Weights of a small image classifier: activation silu, 61751 training examples.
Rows from block 5 of a small image classifier, named by matrix and row number. Rows with one number belong to one channel. Each number is 500 + 40 x the weight over its row's rms, rounded and kept within 0 to 999. All counts start at 0. Numbers have three digits each. After the name is the row's rms in percent of the matrix's.
After each channel's rows are labels from the 100 images, of 14848, where the channel reaches its highest value: "patch colour" is the nearest of a few named colours to the mean colour under the peak. Only what is clearly more common there than usual is listed. The data: crops of objects in photos (Visual Genome). In brackets: how many of the 100.
# c3: 3x3 conv (model.blocks.5.c3.weight, 112x112x3x3, each kernel summed), inputs 38-75
# c1: pointwise conv (model.blocks.5.c1.weight, 112x112x1x1), inputs 38-75

c3.9 084:495516500542476418517516493544480523538389614481441540436516521446469534532430466495464498539510538483463520418546
c1.9 107:441517470467510500529546497511445465572463519522499591478537509478552417443468494549515561540466568530496517411475
patch colour: red (35)

c3.96 090:535457450491535480399504493484428566539440528535508546455503435517597513517572422486494560521517471483550544532482
c1.96 102:462550516529486500540483451415460537476449520506442412530491473508507448407500516484487545486601479422499528541468
patch colour: red (29)

c3.103 090:423485546491459441447481459457451521482428529473530469508466437626505520565524518483479493477514463475502600563540
c1.103 102:480533470544494519541482515451538497486451525520438438519514477539562424477560502495431537544495448531514540504477
patch colour: pink (41)

c3.19 092:496449461431508474510471615405575523513475499556471506489486524547490482470503409503430545510510518477496504511479
c1.19 100:484530510448490452516494551475502574513483503516472461499465420588440509507478478529517458507517423437484477469541
patch colour: white (41)

c3.102 125:480582459467479512508498544470513531454531527533494464454562519503489432470471541508440528472520539528575498415492
c1.102 101:527504460436507531450542542476500521462485526541545465395558538496496491546539523497435518496499544483533558411482
patch colour: grey (63)

c3.106 089:488582503431481441490529534453567528508503494544405557438502567421526504498456465515502537514530493472459524501479
c1.106 102:497542514433568406492420529460496493477531450483469530480498496490566489537403486542453471501528476480482489549488
patch colour: brown (62)

c3.32 129:591482503441518467447489501578502526551504519434575507437468483467498508442485514502413501536502445495519504436579
c1.32 096:595479481469477423511529509531503583499466533473497518363469511458528526468522528519396551492468438507517466418490
patch colour: grey (60)

c3.17 100:479487544512489504480469459531510461497523472496620516514536500491498438524539471520488482484488489507526470483565
c1.17 097:502433449531452470455494561584564508473474566449600546466472518508548429512510487505448488483470505529565489486494
patch colour: pink (25)

c3.66 088:484536482474497484501539498511445516511546532512479479510494496526411436525451521513442437539501487544491499578513
c1.66 102:462501518462481537475562502497465462477464503527445450593490503494525528507484547451525451578475458486512450572531
patch colour: white (28)

c3.97 107:505471533492492473551520470501464490461508515523488520509487531612529533464525443528505442459593502495569540439519
c1.97 105:479500471454525519536511484532459449477473514456485515556484506489494577521500487509491455496553501580542513457520
patch colour: brown (62)

c3.83 100:460533504526510503539546494457515586583451579452587489457453530579518509495539467480607455484473507509484538533458
c1.83 094:410548417496493430467545468495515514533408555448600500488440552525529534538520497516532535534474475462469536507469
patch colour: white (26)

c3.20 118:492497492504537515478516342551374558480523423532494546522496510495453486515489524539461500500510393502578457561477
c1.20 110:499537510525537534531510313569334488470539445521504506532522502466478505500498516514486511461536444465529471538482
patch colour: pink (36)

c3.55 111:475501497502545472485512551509510408509547488518502394445473491532421492573556491528489532495507527488546483516504
c1.55 104:481474503499526495466494481548476520483506504469496497446509515524468566531521512425517501497494459496484513514567
patch colour: grey (62)

c3.93 103:436530432535484439494515500512499505553497480468551505468428445524543522504481496536538557448468493582430553534488
c1.93 105:496520379545489483487548515527521493537499472465596495506394471511554534518418489497512426426486470494512568535518
patch colour: white (29)

c3.6 104:527466541535439495502452542592528499484465416570461503578489442504446497469461478494488483455549439480497429493568
c1.6 097:591520569549449451491494556523534541547492395480482542500516456504546550558455448542476518430500454460493428493565
patch colour: pink (39); white (31)

c3.68 093:485473440531539503492537492483507513509466500458535554447526475468547560488590556497493539435540460498488519433530
c1.68 093:481494432505521482481522570523521454475550462452532541451562435534476611464502542492482552513461483476498517443414
patch colour: white (32); pink (31)

c3.105 093:525491509495542463445444451521510515531445471533510615482470515525501538510510551508479526503560499565576505463540
c1.105 097:562481536370438474450481511537501502458496490471528482526499486501437473511524533575548482459557438504529489430512
patch colour: black (35)

c3.80 100:503479401532511442496549498566430568586467478480506541463482532507488537512522444488608471458457486487447528569500
c1.80 090:484491409493553463462538396536407549544524456428511491482458476495509520533469516480513441432480462435473493519515
patch colour: pink (32)

c3.21 088:467476449542556428519544484489490594540460539490484516465524487467552551547502450456609475437546396471529559493454
c1.21 096:517536492439517451487506563442532479503460484470458444483554526521495512470473552516564514506474487527510454452402
patch colour: white (33); pink (29)

c3.2 092:550513468516524501439507498491393522503503513498475539471549487564505472430518510515501548496446474517567514455520
c1.2 093:527464423547498496475468482443488464474512490499435458484519512572477556419532523468542546530523446472489526444481
patch colour: black (43)

c3.37 117:591495542516489492473472507534485538445468436476524433519474472512487515485596478465481472548545449576576553474476
c1.37 098:532519511489510505377526435575492535487505487443517467472505453536484474509551489461438468528520458540542526496505
patch colour: pink (32)

c3.75 131:514508450476524471505532295480352546546518540560497447479467501535501543443501526498521503430510576506490554534450
c1.75 108:503508494528560509531494317478343515554520518538544454522456422499477537463431500480493479473537533498469488508504
patch colour: red (54)

c3.7 109:584569597503539473439509514614497519488455442515484483523484490510463517418447516477483458495500486475471517559503
c1.7 098:551489548481596438491588515514519505430499457559424471527448500541550420448426478464443478526445482525571565556436
patch colour: red (25)

c3.91 091:496522490562507528471520527548478540547425543522518529534509433430460489439493468473460496511498478436416438543540
c1.91 102:540495536517465475521488500505525382498501461483528539486554540406528510489565391545525552495434526468460484528486
patch colour: black (36)

c3.77 096:485509448543538508469525532504485579511488519465467513449497427592519472454491526495526502473458516553515491549563
c1.77 101:512540484503491512510527526465540497487511436487511477517481428559487522414546533533536519523505528520485492483472
patch colour: pink (26)

c3.65 087:479482497445600410440502562477520520520479483448485549490494426550453526541489495415517492495497511528489544498553
c1.65 098:485476472373489505430493521521496522496540479476468546538503495470528469527533477611480524485554401499510556593450
patch colour: black (40)

c3.1 103:509477565496435497497557568487529538433414468485428471472501507491553528497535527522535496524475504572506539490489
c1.1 094:481484470561479453485577542534573519422374514448527491490498531443606509500453518511465493547471532570550555444489
patch colour: grey (68)

c3.57 089:551545524476518446466490504475456574470451450550423487512447524513533521544526485567458527471533497561518516527466
c1.57 097:519549485458489477444435406519439541506496479450505520452565471509475509509509542538523500436509527448441520458518
patch colour: pink (28)

c3.44 088:413478518491529522426453496478527485496476475435499560500486478463544457456554477477468547506468506481564517547590
c1.44 100:453540457504531516564429496465548504461459471488456460489425468469524474387529503472406601526489494472507493522542
patch colour: brown (60)