Weights of a small image classifier.
Data: trained on crops of objects in photos (Visual Genome), 61751 training examples.
Rows from block 10, named by matrix and row number. Each number is 200 + 40 x the weight over the matrix's rms, rounded and kept within 0 to 999. All counts start at 0.
# c3: 3x3 conv (model.blocks.10.c3.weight, 192x192x3x3), inputs 144-152, a 3x3 kernel for each
c3.15,241,265,184,197,212,238,140,181,237,237,231,246,158,173,185,178,237,229,213,226,210,217,263,234,215,224,229,199,222,239,242,227,235,247,254,220,216,197,237,248,234,221,239,266,235,250,193,189,211,200,219,193,136,172,177,161,174,156,172,161,215,103,142,224,207,231,231,234,254,211,240,171,235,215,232,265,230,248,227,229,234
c3.16,205,253,152,233,156,191,182,214,216,165,179,190,235,190,228,225,151,220,277,271,272,235,175,230,257,203,275,213,226,194,212,166,195,222,148,151,241,259,231,205,259,238,211,205,207,218,243,225,228,270,250,247,278,223,217,211,176,206,230,200,163,256,211,224,269,261,206,169,166,171,119,150,182,208,227,257,245,229,242,262,241
c3.17,212,218,221,214,263,183,249,221,251,164,167,186,145,159,221,165,136,188,255,230,196,222,185,224,211,237,291,215,206,195,185,183,173,154,157,157,134,210,195,234,182,175,190,142,161,272,225,207,222,238,261,181,200,230,214,136,192,232,208,254,227,252,193,233,235,171,204,182,249,229,197,224,256,229,265,204,161,198,255,265,286
c3.18,171,233,284,279,247,295,212,171,185,204,250,267,110,155,218,178,96,107,221,160,179,239,185,142,210,216,195,233,221,267,207,206,218,195,186,204,170,176,183,283,160,211,225,250,242,175,168,127,203,197,195,207,179,206,145,234,149,163,210,235,185,272,244,268,247,235,203,206,176,172,223,185,216,206,292,155,233,245,153,157,180
c3.19,107,138,107,252,240,241,282,255,240,203,229,252,161,197,202,216,232,220,226,226,171,179,242,246,167,173,208,137,162,173,166,203,193,214,235,228,186,170,221,205,171,198,204,207,180,215,177,182,211,183,156,171,181,214,90,98,146,224,178,190,229,178,174,202,211,186,187,236,207,153,254,256,184,211,175,213,211,206,251,252,238
c3.20,208,147,125,221,217,197,244,283,232,158,202,199,236,250,266,249,249,240,209,202,179,203,231,245,202,222,229,139,186,168,188,226,214,218,245,223,145,176,172,111,153,78,118,167,127,220,280,248,205,234,240,207,226,235,132,160,236,156,145,227,143,238,209,231,253,193,216,230,217,148,110,189,218,249,265,213,186,199,212,239,255
c3.21,212,213,96,226,144,147,209,114,66,237,287,250,208,257,231,171,123,203,144,144,159,231,230,188,254,205,191,196,153,193,175,186,167,212,121,205,213,239,171,166,175,144,261,262,228,284,294,240,219,224,222,207,230,240,199,202,149,205,160,144,211,139,124,221,237,218,235,218,249,244,241,213,207,206,205,176,190,199,201,203,232
c3.22,236,236,190,198,219,182,207,205,211,218,206,208,136,160,89,89,101,130,150,109,153,204,199,187,253,237,223,268,224,221,243,212,227,290,264,272,204,150,189,254,228,160,222,214,184,225,268,263,218,224,215,212,174,235,176,161,204,166,208,205,213,199,175,152,134,140,111,146,170,170,211,302,147,146,164,193,224,247,202,223,256
c3.23,209,145,216,268,268,207,302,290,168,203,182,181,190,206,208,197,182,178,117,41,183,183,148,204,219,274,177,262,199,195,209,221,201,208,231,245,169,250,234,151,186,267,130,186,224,222,285,219,253,263,274,235,234,290,183,167,196,233,204,234,200,223,215,297,184,201,226,204,204,207,172,206,176,219,156,210,192,145,220,230,197
c3.24,249,239,224,211,231,287,178,184,238,225,146,116,240,198,184,196,170,228,189,221,190,197,258,220,134,210,182,193,199,227,189,184,196,207,211,179,219,147,190,142,169,189,186,151,121,227,216,165,205,222,180,201,234,190,163,151,172,133,176,174,132,180,156,230,204,172,221,235,130,273,214,169,241,241,198,207,194,190,145,99,132
c3.25,157,223,212,145,190,198,171,181,188,150,97,156,160,163,200,130,123,204,151,176,215,207,202,220,195,180,170,175,200,225,151,176,199,174,163,224,259,172,189,190,177,200,206,196,178,284,257,194,254,225,211,237,202,201,290,211,201,202,231,183,168,214,169,167,169,139,230,199,137,266,241,180,263,239,201,244,238,202,206,166,157
c3.26,186,186,181,164,208,180,243,258,229,235,165,149,195,201,158,186,192,171,187,109,211,213,221,259,155,194,245,219,216,207,231,228,173,240,222,189,211,223,193,214,194,227,217,224,233,217,259,191,219,225,220,220,259,244,167,202,239,92,187,271,96,183,267,260,255,219,212,238,201,191,210,233,232,207,213,249,182,190,235,133,204
c3.27,235,224,174,260,255,226,248,307,250,198,214,239,216,183,196,148,147,173,266,244,233,200,222,200,219,263,211,233,177,217,217,173,185,200,203,213,217,234,255,161,176,220,188,90,147,154,214,262,209,221,250,192,211,207,162,192,167,150,147,175,161,129,144,193,236,206,233,204,238,258,215,219,234,190,210,232,232,244,210,214,239
c3.28,224,193,155,202,184,169,168,175,169,245,257,214,192,227,194,196,209,186,120,123,139,124,131,133,152,167,201,174,240,219,195,224,218,146,159,162,230,252,215,218,189,239,267,180,204,164,192,276,227,215,238,226,224,214,212,122,172,187,172,222,189,134,227,174,212,150,165,161,207,172,177,175,213,184,194,207,205,179,208,232,242
c3.29,264,206,183,208,180,154,152,178,137,189,201,242,276,246,220,203,190,270,213,209,218,253,219,186,157,203,249,218,183,184,251,227,234,167,180,182,210,237,261,139,221,175,276,191,263,201,137,195,249,219,211,241,225,219,278,222,214,191,230,238,144,241,164,167,205,257,154,174,219,176,129,188,263,174,207,214,190,267,243,202,256
c3.30,174,188,205,236,232,255,283,327,271,139,205,188,124,181,176,145,199,201,214,182,211,263,179,208,234,204,224,180,174,157,195,199,171,175,163,171,209,200,216,212,214,214,175,167,160,256,273,245,199,229,235,172,162,186,204,181,173,270,194,188,236,258,236,210,274,255,218,233,202,162,166,161,231,202,239,221,219,198,226,224,201
c3.31,206,205,167,195,220,221,179,161,190,127,103,85,228,203,203,176,195,185,194,212,209,199,184,211,235,218,251,202,198,196,224,197,196,218,174,176,143,120,112,145,138,169,181,142,172,249,210,195,221,208,196,203,205,202,219,215,235,227,226,212,242,250,259,286,222,209,234,227,256,210,206,219,226,216,204,267,246,260,225,232,255
c3.32,187,168,142,156,171,153,120,163,245,244,239,268,234,169,183,186,129,166,198,209,244,171,187,190,147,295,246,161,249,230,196,186,212,160,147,175,168,197,263,173,177,153,189,244,191,206,192,214,217,160,227,236,189,211,156,247,199,204,211,185,181,232,185,226,200,265,181,139,209,173,160,249,295,234,212,220,230,256,286,225,262