From a checkpoint of a small image classifier.
Model: 64-pixel images, arch repvgg, norm batchnorm, activation silu, depths [3, 6, 6], widths [64, 112, 192].
Training: adamw at rate 0.0017, 8700 steps, held-out accuracy 34%.
Data: trained on crops of objects in photos (Visual Genome), 61751 training examples, 36.1 epochs.
Rows from block 8 of a small image classifier, named by matrix and row number. Rows with one number belong to one channel. Each number is 128 + 24 x the weight over its row's rms, rounded and kept within 0 to 255. All counts start at 0. Numbers have three digits each.
After each channel's rows are labels from the 100 images, of 14848, where the channel reaches its highest value: "place" is the part of the image that holds the peak. Only what is clearly more common there than usual is listed. The data: crops of objects in photos (Visual Genome).
# c3: 3x3 conv (model.blocks.8.c3.weight, 112x112x3x3, each kernel summed), inputs 0-111
# c1: pointwise conv (model.blocks.8.c1.weight, 112x112x1x1), inputs 0-111

c3.43:133062152182147125128153133109107135140118130120145118111126092128109150125140112111118153164129163145104136126093087133105135150146138137127067122157133134096149112160141142152113168131104108164150137113140103096107085114113139150116090168093136130081098126135144116163117128131131114150160113167127146141118179113109099128145063086140
c1.43:113083123168122149103133106112083148116091131114163090143138101110084157134135141113114175155101142120090125117089079118107161118151125174141104121146150122109130118121120170153128143120114145154140121104149126115118108125120115161138095171089127122062113152148178126145118119131092128135145135151136134136107152140127132130185096084161
place: top right

c3.29:127122087112177111096112125149193154089153100107125151148114129144121115122114116121121187118082113102168126114124113155132127156108150118159119123095126116146121142110174166133109125116125111125172125109171115128127091115068142145157120133134118156101129143165141146148125101127114159105080165125122113083146101165139132083123111151114
c1.29:159136098138129118112057116105146131131147124128141148150095125149111107136126096111109172101141107114168107109141150156109162156080142114171131098132146136148089120123147155144109170098086137142150135154177140131182130155065140137149097152110092132094143110174141137132109129135128129100098141141114123109153116121112119102168108141147
place: top centre

c3.72:139161161128120146109126119105135150113148118190093134140113112126134111126127153118129146119146140138156123123135131139184154123120123097145136160168117126137118073150118136139089156141136147129124101130133149097156168141116133094152121164131110126145103114118079125052126141132118143097081127106056123127157066074113102133129136135146
c1.72:131155142121138142127135149109127155123101101207118138140151103127123120123115119106138133113145129140130114148109121120181163120117091098142137137133155147136139081139128080139094155147154143123120109119153144112179144131121142122158098134125107097138095109105089130059125115148107142100080144117069125129168064091104096132116137142140
place: top right

c3.92:123135120106145107138111138137146141115119124162157172133106044165117132117119148141106155148145088145135129121150107122113146156122098117136090094143155109154108138127129175131097177145082119147127158140137152134140106124119113130126108177068096125112102101167102145140162131158120131130095124112136121162169097110103135103184134118109
c1.92:119153118100161127136097147126155128121093110179133163150130072147108152145070122122138106097141091157143123093142095144113142172131098123112113097154159123149106105153119123124069166156119125141130095132127140118134125157124132101116096185112057129118122139154119121141148110151142101143115122099157101149163127111082129129113140150118
place: top centre

c3.79:119124150173148144118122083135143114146133154119117166112078103159129132111136105174120151148121114130153147130129121125150152078137172106141132127164118129099100116136102114142102123161108147166171138154135160102170137069131147121126099156106105119120145101116129116090108065130132134121066156129086133149103089090131159122125145120138
c1.79:107106150166146185115142102134134115121134125157119177103091133142161146130110108143137125154136138162160135116101130105163149080144162107107150136171083135103129135157080076127095111167133103145136116124103152094156112082159133113141083157107143148124125134111095117124141122109120161088116123147099132158084094125141126113095136143129
place: top centre

c3.85:122101135122162118096143118145099156180122151130113147128128142113147129123124118116142121090137123164151133114116127108113192148137108117119089112162137118125121127126138139116053162132122076132163115119120134104142141150141093132148121165062087148098129170108175096138141129167103110134127165146160116128073139087156138134151142121140
c1.85:121118141105159088130136092181101149149130160113141126127153155130104137148112132082143085103123093159131127110132139124114151120116090157128059099153131124118144126131117125107090134140128065144160151139099139103160137119163103106143143154086083124130133153134144135159134126152140110118127150157159089126061150091156145133156128143123
place: top centre

c3.60:121156130126164133126100078130156109128126159195124173111101159121124130096112131118163122119119137150178140128135157093122121149135126144130136110137153134110084135163143119108033179130129107139131109148147136114110127129142084146161161118149108106134113151148089145103153119121115147093111117104127129127113114066152132112162144146122
c1.60:147125134106162133135123091115171126136138128179123129127099139113105156136118158137162113108124122148173137142147175121093144132117129148150084097149098147098066143136120149123082155160139134170152127169165119135145145116125086159153098128115068093117130129111098143086128158134112129132113112101149113150132108085143132107187127134117
place: top centre

c3.38:096146150116144148119122149147155153100148125194133119169138103135170120130108139095118112137129140170181121140117186106136134157129140133118127147184096149132126147104108086119133141109128146102114137116143154094145152168114080148121129136111142146123096133121122085101166147102130150136129137125125056124112083073126132123122137098101
c1.38:098138129136137132123137175140149170082123133162165124130154102124160108141109122097118138110136131162154087168133165092175122146139150161082142128150090114104128141074119139105157135101109155126104103113135163113120116130146127130132158101128143145149095122132126091090148132097137147140158139121149066124122123067141137120106143089086
place: middle right

c3.41:159126150109122146090109154139144153099096117145131096135126164152094125129113092133118098127152112152070178129121111157090152159113179127153117086105157113126112123133114131145118145118131119133113102130165150096136099144134104098166099118125134123074085122156153125183100144156136166157123142128153129149118095131088092140151155104153
c1.41:164116162128132141095094136154142126114084128175103107126111156140106147177085113150139120108138132135065171117103120142089145141124152103146150118107150144110081114131087139126102138139159121142118127155138148081124124165134103107127095137138153123114112095138151118151120178153166194112084143125128099136125106084124113135141146130139
place: top centre

c3.1:126140134133126177120142140127133110153138120182142150144140127137116130085131107137166089097078143121170075079152134125146158148145124113116122132145108123111139131147129103098123161113129138160085124123153133147150112113133127130140150135135121115136125079134037134161113130106159099130123120126046131129118128154155123156141151093163
c1.1:140142116145135168147123135152142125163131143155149113135124146100120134081130092137141105091129117089175086083143110118153148145158107100111104114130115122113156098136144128113148138128151143136111127167155118167141139107124123167127137148151138110128100094104020135134093111115141125156147102109067105146129108157140147131125164108143
place: top right

c3.57:109120141137143178125098138131111128122123159120148137158146147089057100141096102107135083099146129130152123112116130137144152148135141092105154097143130162120115099118112161131090137103169141132091135144166109108132117120154116136126141156103101131116101123118118140189100124144128144152145121073155114121166152126148078156141058138151
c1.57:103118142151119162109077131146077105107126204103159114126163154069115106174136129136146089137101146114133132128139116126128148125103162137114131082144134150115106097141120177122102126093145117138099115149145128065106116134142110130120133165109118152135088127126125171156095132152136164150154115135128075157127140116135105140133100128129
place: top centre