{"depths": [3, 6, 6], "kernel_size": 3, "mixing": "cutmix"}
Rows from block 9 of a small image classifier, named by matrix and row number. Rows with one number belong to one channel. Each number is 128 + 32 x the weight over its row's rms, rounded and kept within 0 to 255. All counts start at 0. Numbers have three digits each.
Before each channel's rows are labels from the 100 images, of 14848, where the channel reaches its highest value: "strongest on" is what is common among them. Only what is clearly more common there than usual is listed. The data: crops of objects in photos (Visual Genome). In brackets: how many of the 100, against the usual share in percent.
# c3: 3x3 conv, stride 2 (model.blocks.9.c3.weight, 192x112x3x3, each kernel summed), inputs 0-111
# c1: pointwise conv, stride 2 (model.blocks.9.c1.weight, 192x112x1x1), inputs 0-111

strongest on: object: man (36 vs 3.5)
c3.83:078083101090133120140128106112122136140180136137126159178139098075113177140089102120100119124120151097155139181149114156119135125147105088113126182100142142114151146155120124065144107060095121151053225138168190158123052167122098137135178166117122125092134105117136097109120138151172105174089140112146155138109152132176043081160092076098
c1.83:056150128158125131158176115150130103111153167132121165167137135111096148138057041110140125131169172082123130108094125114146164129093124133124120180083154180081115139176141139080161120076138159153098190147118164077024094142137096138144176121173120131119159128087145148067115142115166164140084118123146119122125114135176048081128143117125

strongest on: object: tree (37 vs 3.2)
c3.147:102117175135127138098168144118139106139147078070140115134149095096170155111123144113122058108136187078118055117156138094063171151165137174111173098136130159126150155095124117127171143056113160151103138102079133103143079160117122138139158078154113037104111159162188098179144118124101135088164095180149148183167080167107111111151109106111
c1.147:119094173141150143126154156139133107140151083118136116112122091083154189115108140089137043144183167068127060097163156095070135136144144162087171136133130156119155139124093088125162159045115141167118144113086072112132132158131083161152136091145092065108120167143194052154155106092102131122132101150157138168171080134073121115112093145117

strongest on: object: tree (25 vs 3.2)
c3.188:116122182226125158109215134127107136163150103130151129123153087120149128088095111127134071077126165132095166147154128130069151106130147125077140100131098145178119121137043135126115113070133121128135119093117107086136101161168184134093157110145141075066153174202163088124106125093094105147144049174157099152160130135111106138143092134106
c1.188:137159117214107187131187154163067075157155087116149142138164131119146168071054121087139077116150171122123158154144088106122157090070120131086146131147152136171103098106078164139140125025126091138154174090108125061144123118147100141101200128152119124121152118158178118125125123066104137124151100140104100153167143156105144107114132152122

strongest on: object: man (25 vs 3.5)
c3.86:135116135082135104127104120166106130128160088107142140112122161126104105129117151083160158106214103116081143139101161155128197097105140166162125201111117129164120117153097166150173163129127028136102156150172123107142170163078125136103165054086112124087092100147185120138117130147098096156122125122159120114146169153157147172152058082044
c1.86:156146106157143112088099073158115140138134115125134164130167170121134098124098156091122149126155115162073172116112134172063131123063147159170115197120086128127077088108145073175143131163108045129127155142145141148110172130051111139109161092120118120053174051166164111108130126143096116108111110132142108126161190166135110152065070137101

strongest on: object: shirt (25 vs 3.4)
c3.149:113091097070112146100101150155101151063097132164171103103175112153094156158112138122132093105152140103081105123115079137131124196130059120131113105016152172098151106174148130172115100074114111135167133127154081139089125131100231107138091126093128109112082110112125120155126133187110076122126104169139138168131137112108158168182161131152
c1.149:171103129096093114174120124127103157051080155151149124101178128135060153180095166111112132092101138112109119154135069149117121163142083172141129144052174152085163100192138137141108130092114091109156160100172088110090137111130183061101114116112070136138117154150100128113134129181130037163106102166131147156158069133113182148149103132123

strongest on: object: zebra (29 vs 0.4)
c3.110:106158159163151158182113106097072077145158090128167143129098114155119118191049107161089148137127146124118125111086164110111106120107117083179083143126138142121186168093093164094148157131158146175142193120139122170168129084134079148082121098092106132114140117142149178186054150110137125190117128101115081127177149202096123099171100101122
c1.110:093155138172127145144142116113037096138126132163162129100116089150104111167104118161091135102125143144140101117117121088124115104131126109170095165029175142152130127106119189128114142094103161168134136103166132154135080083136038145077168143085106166137159123135151157175028120129130106183132132102095106129159150201089146112168152104174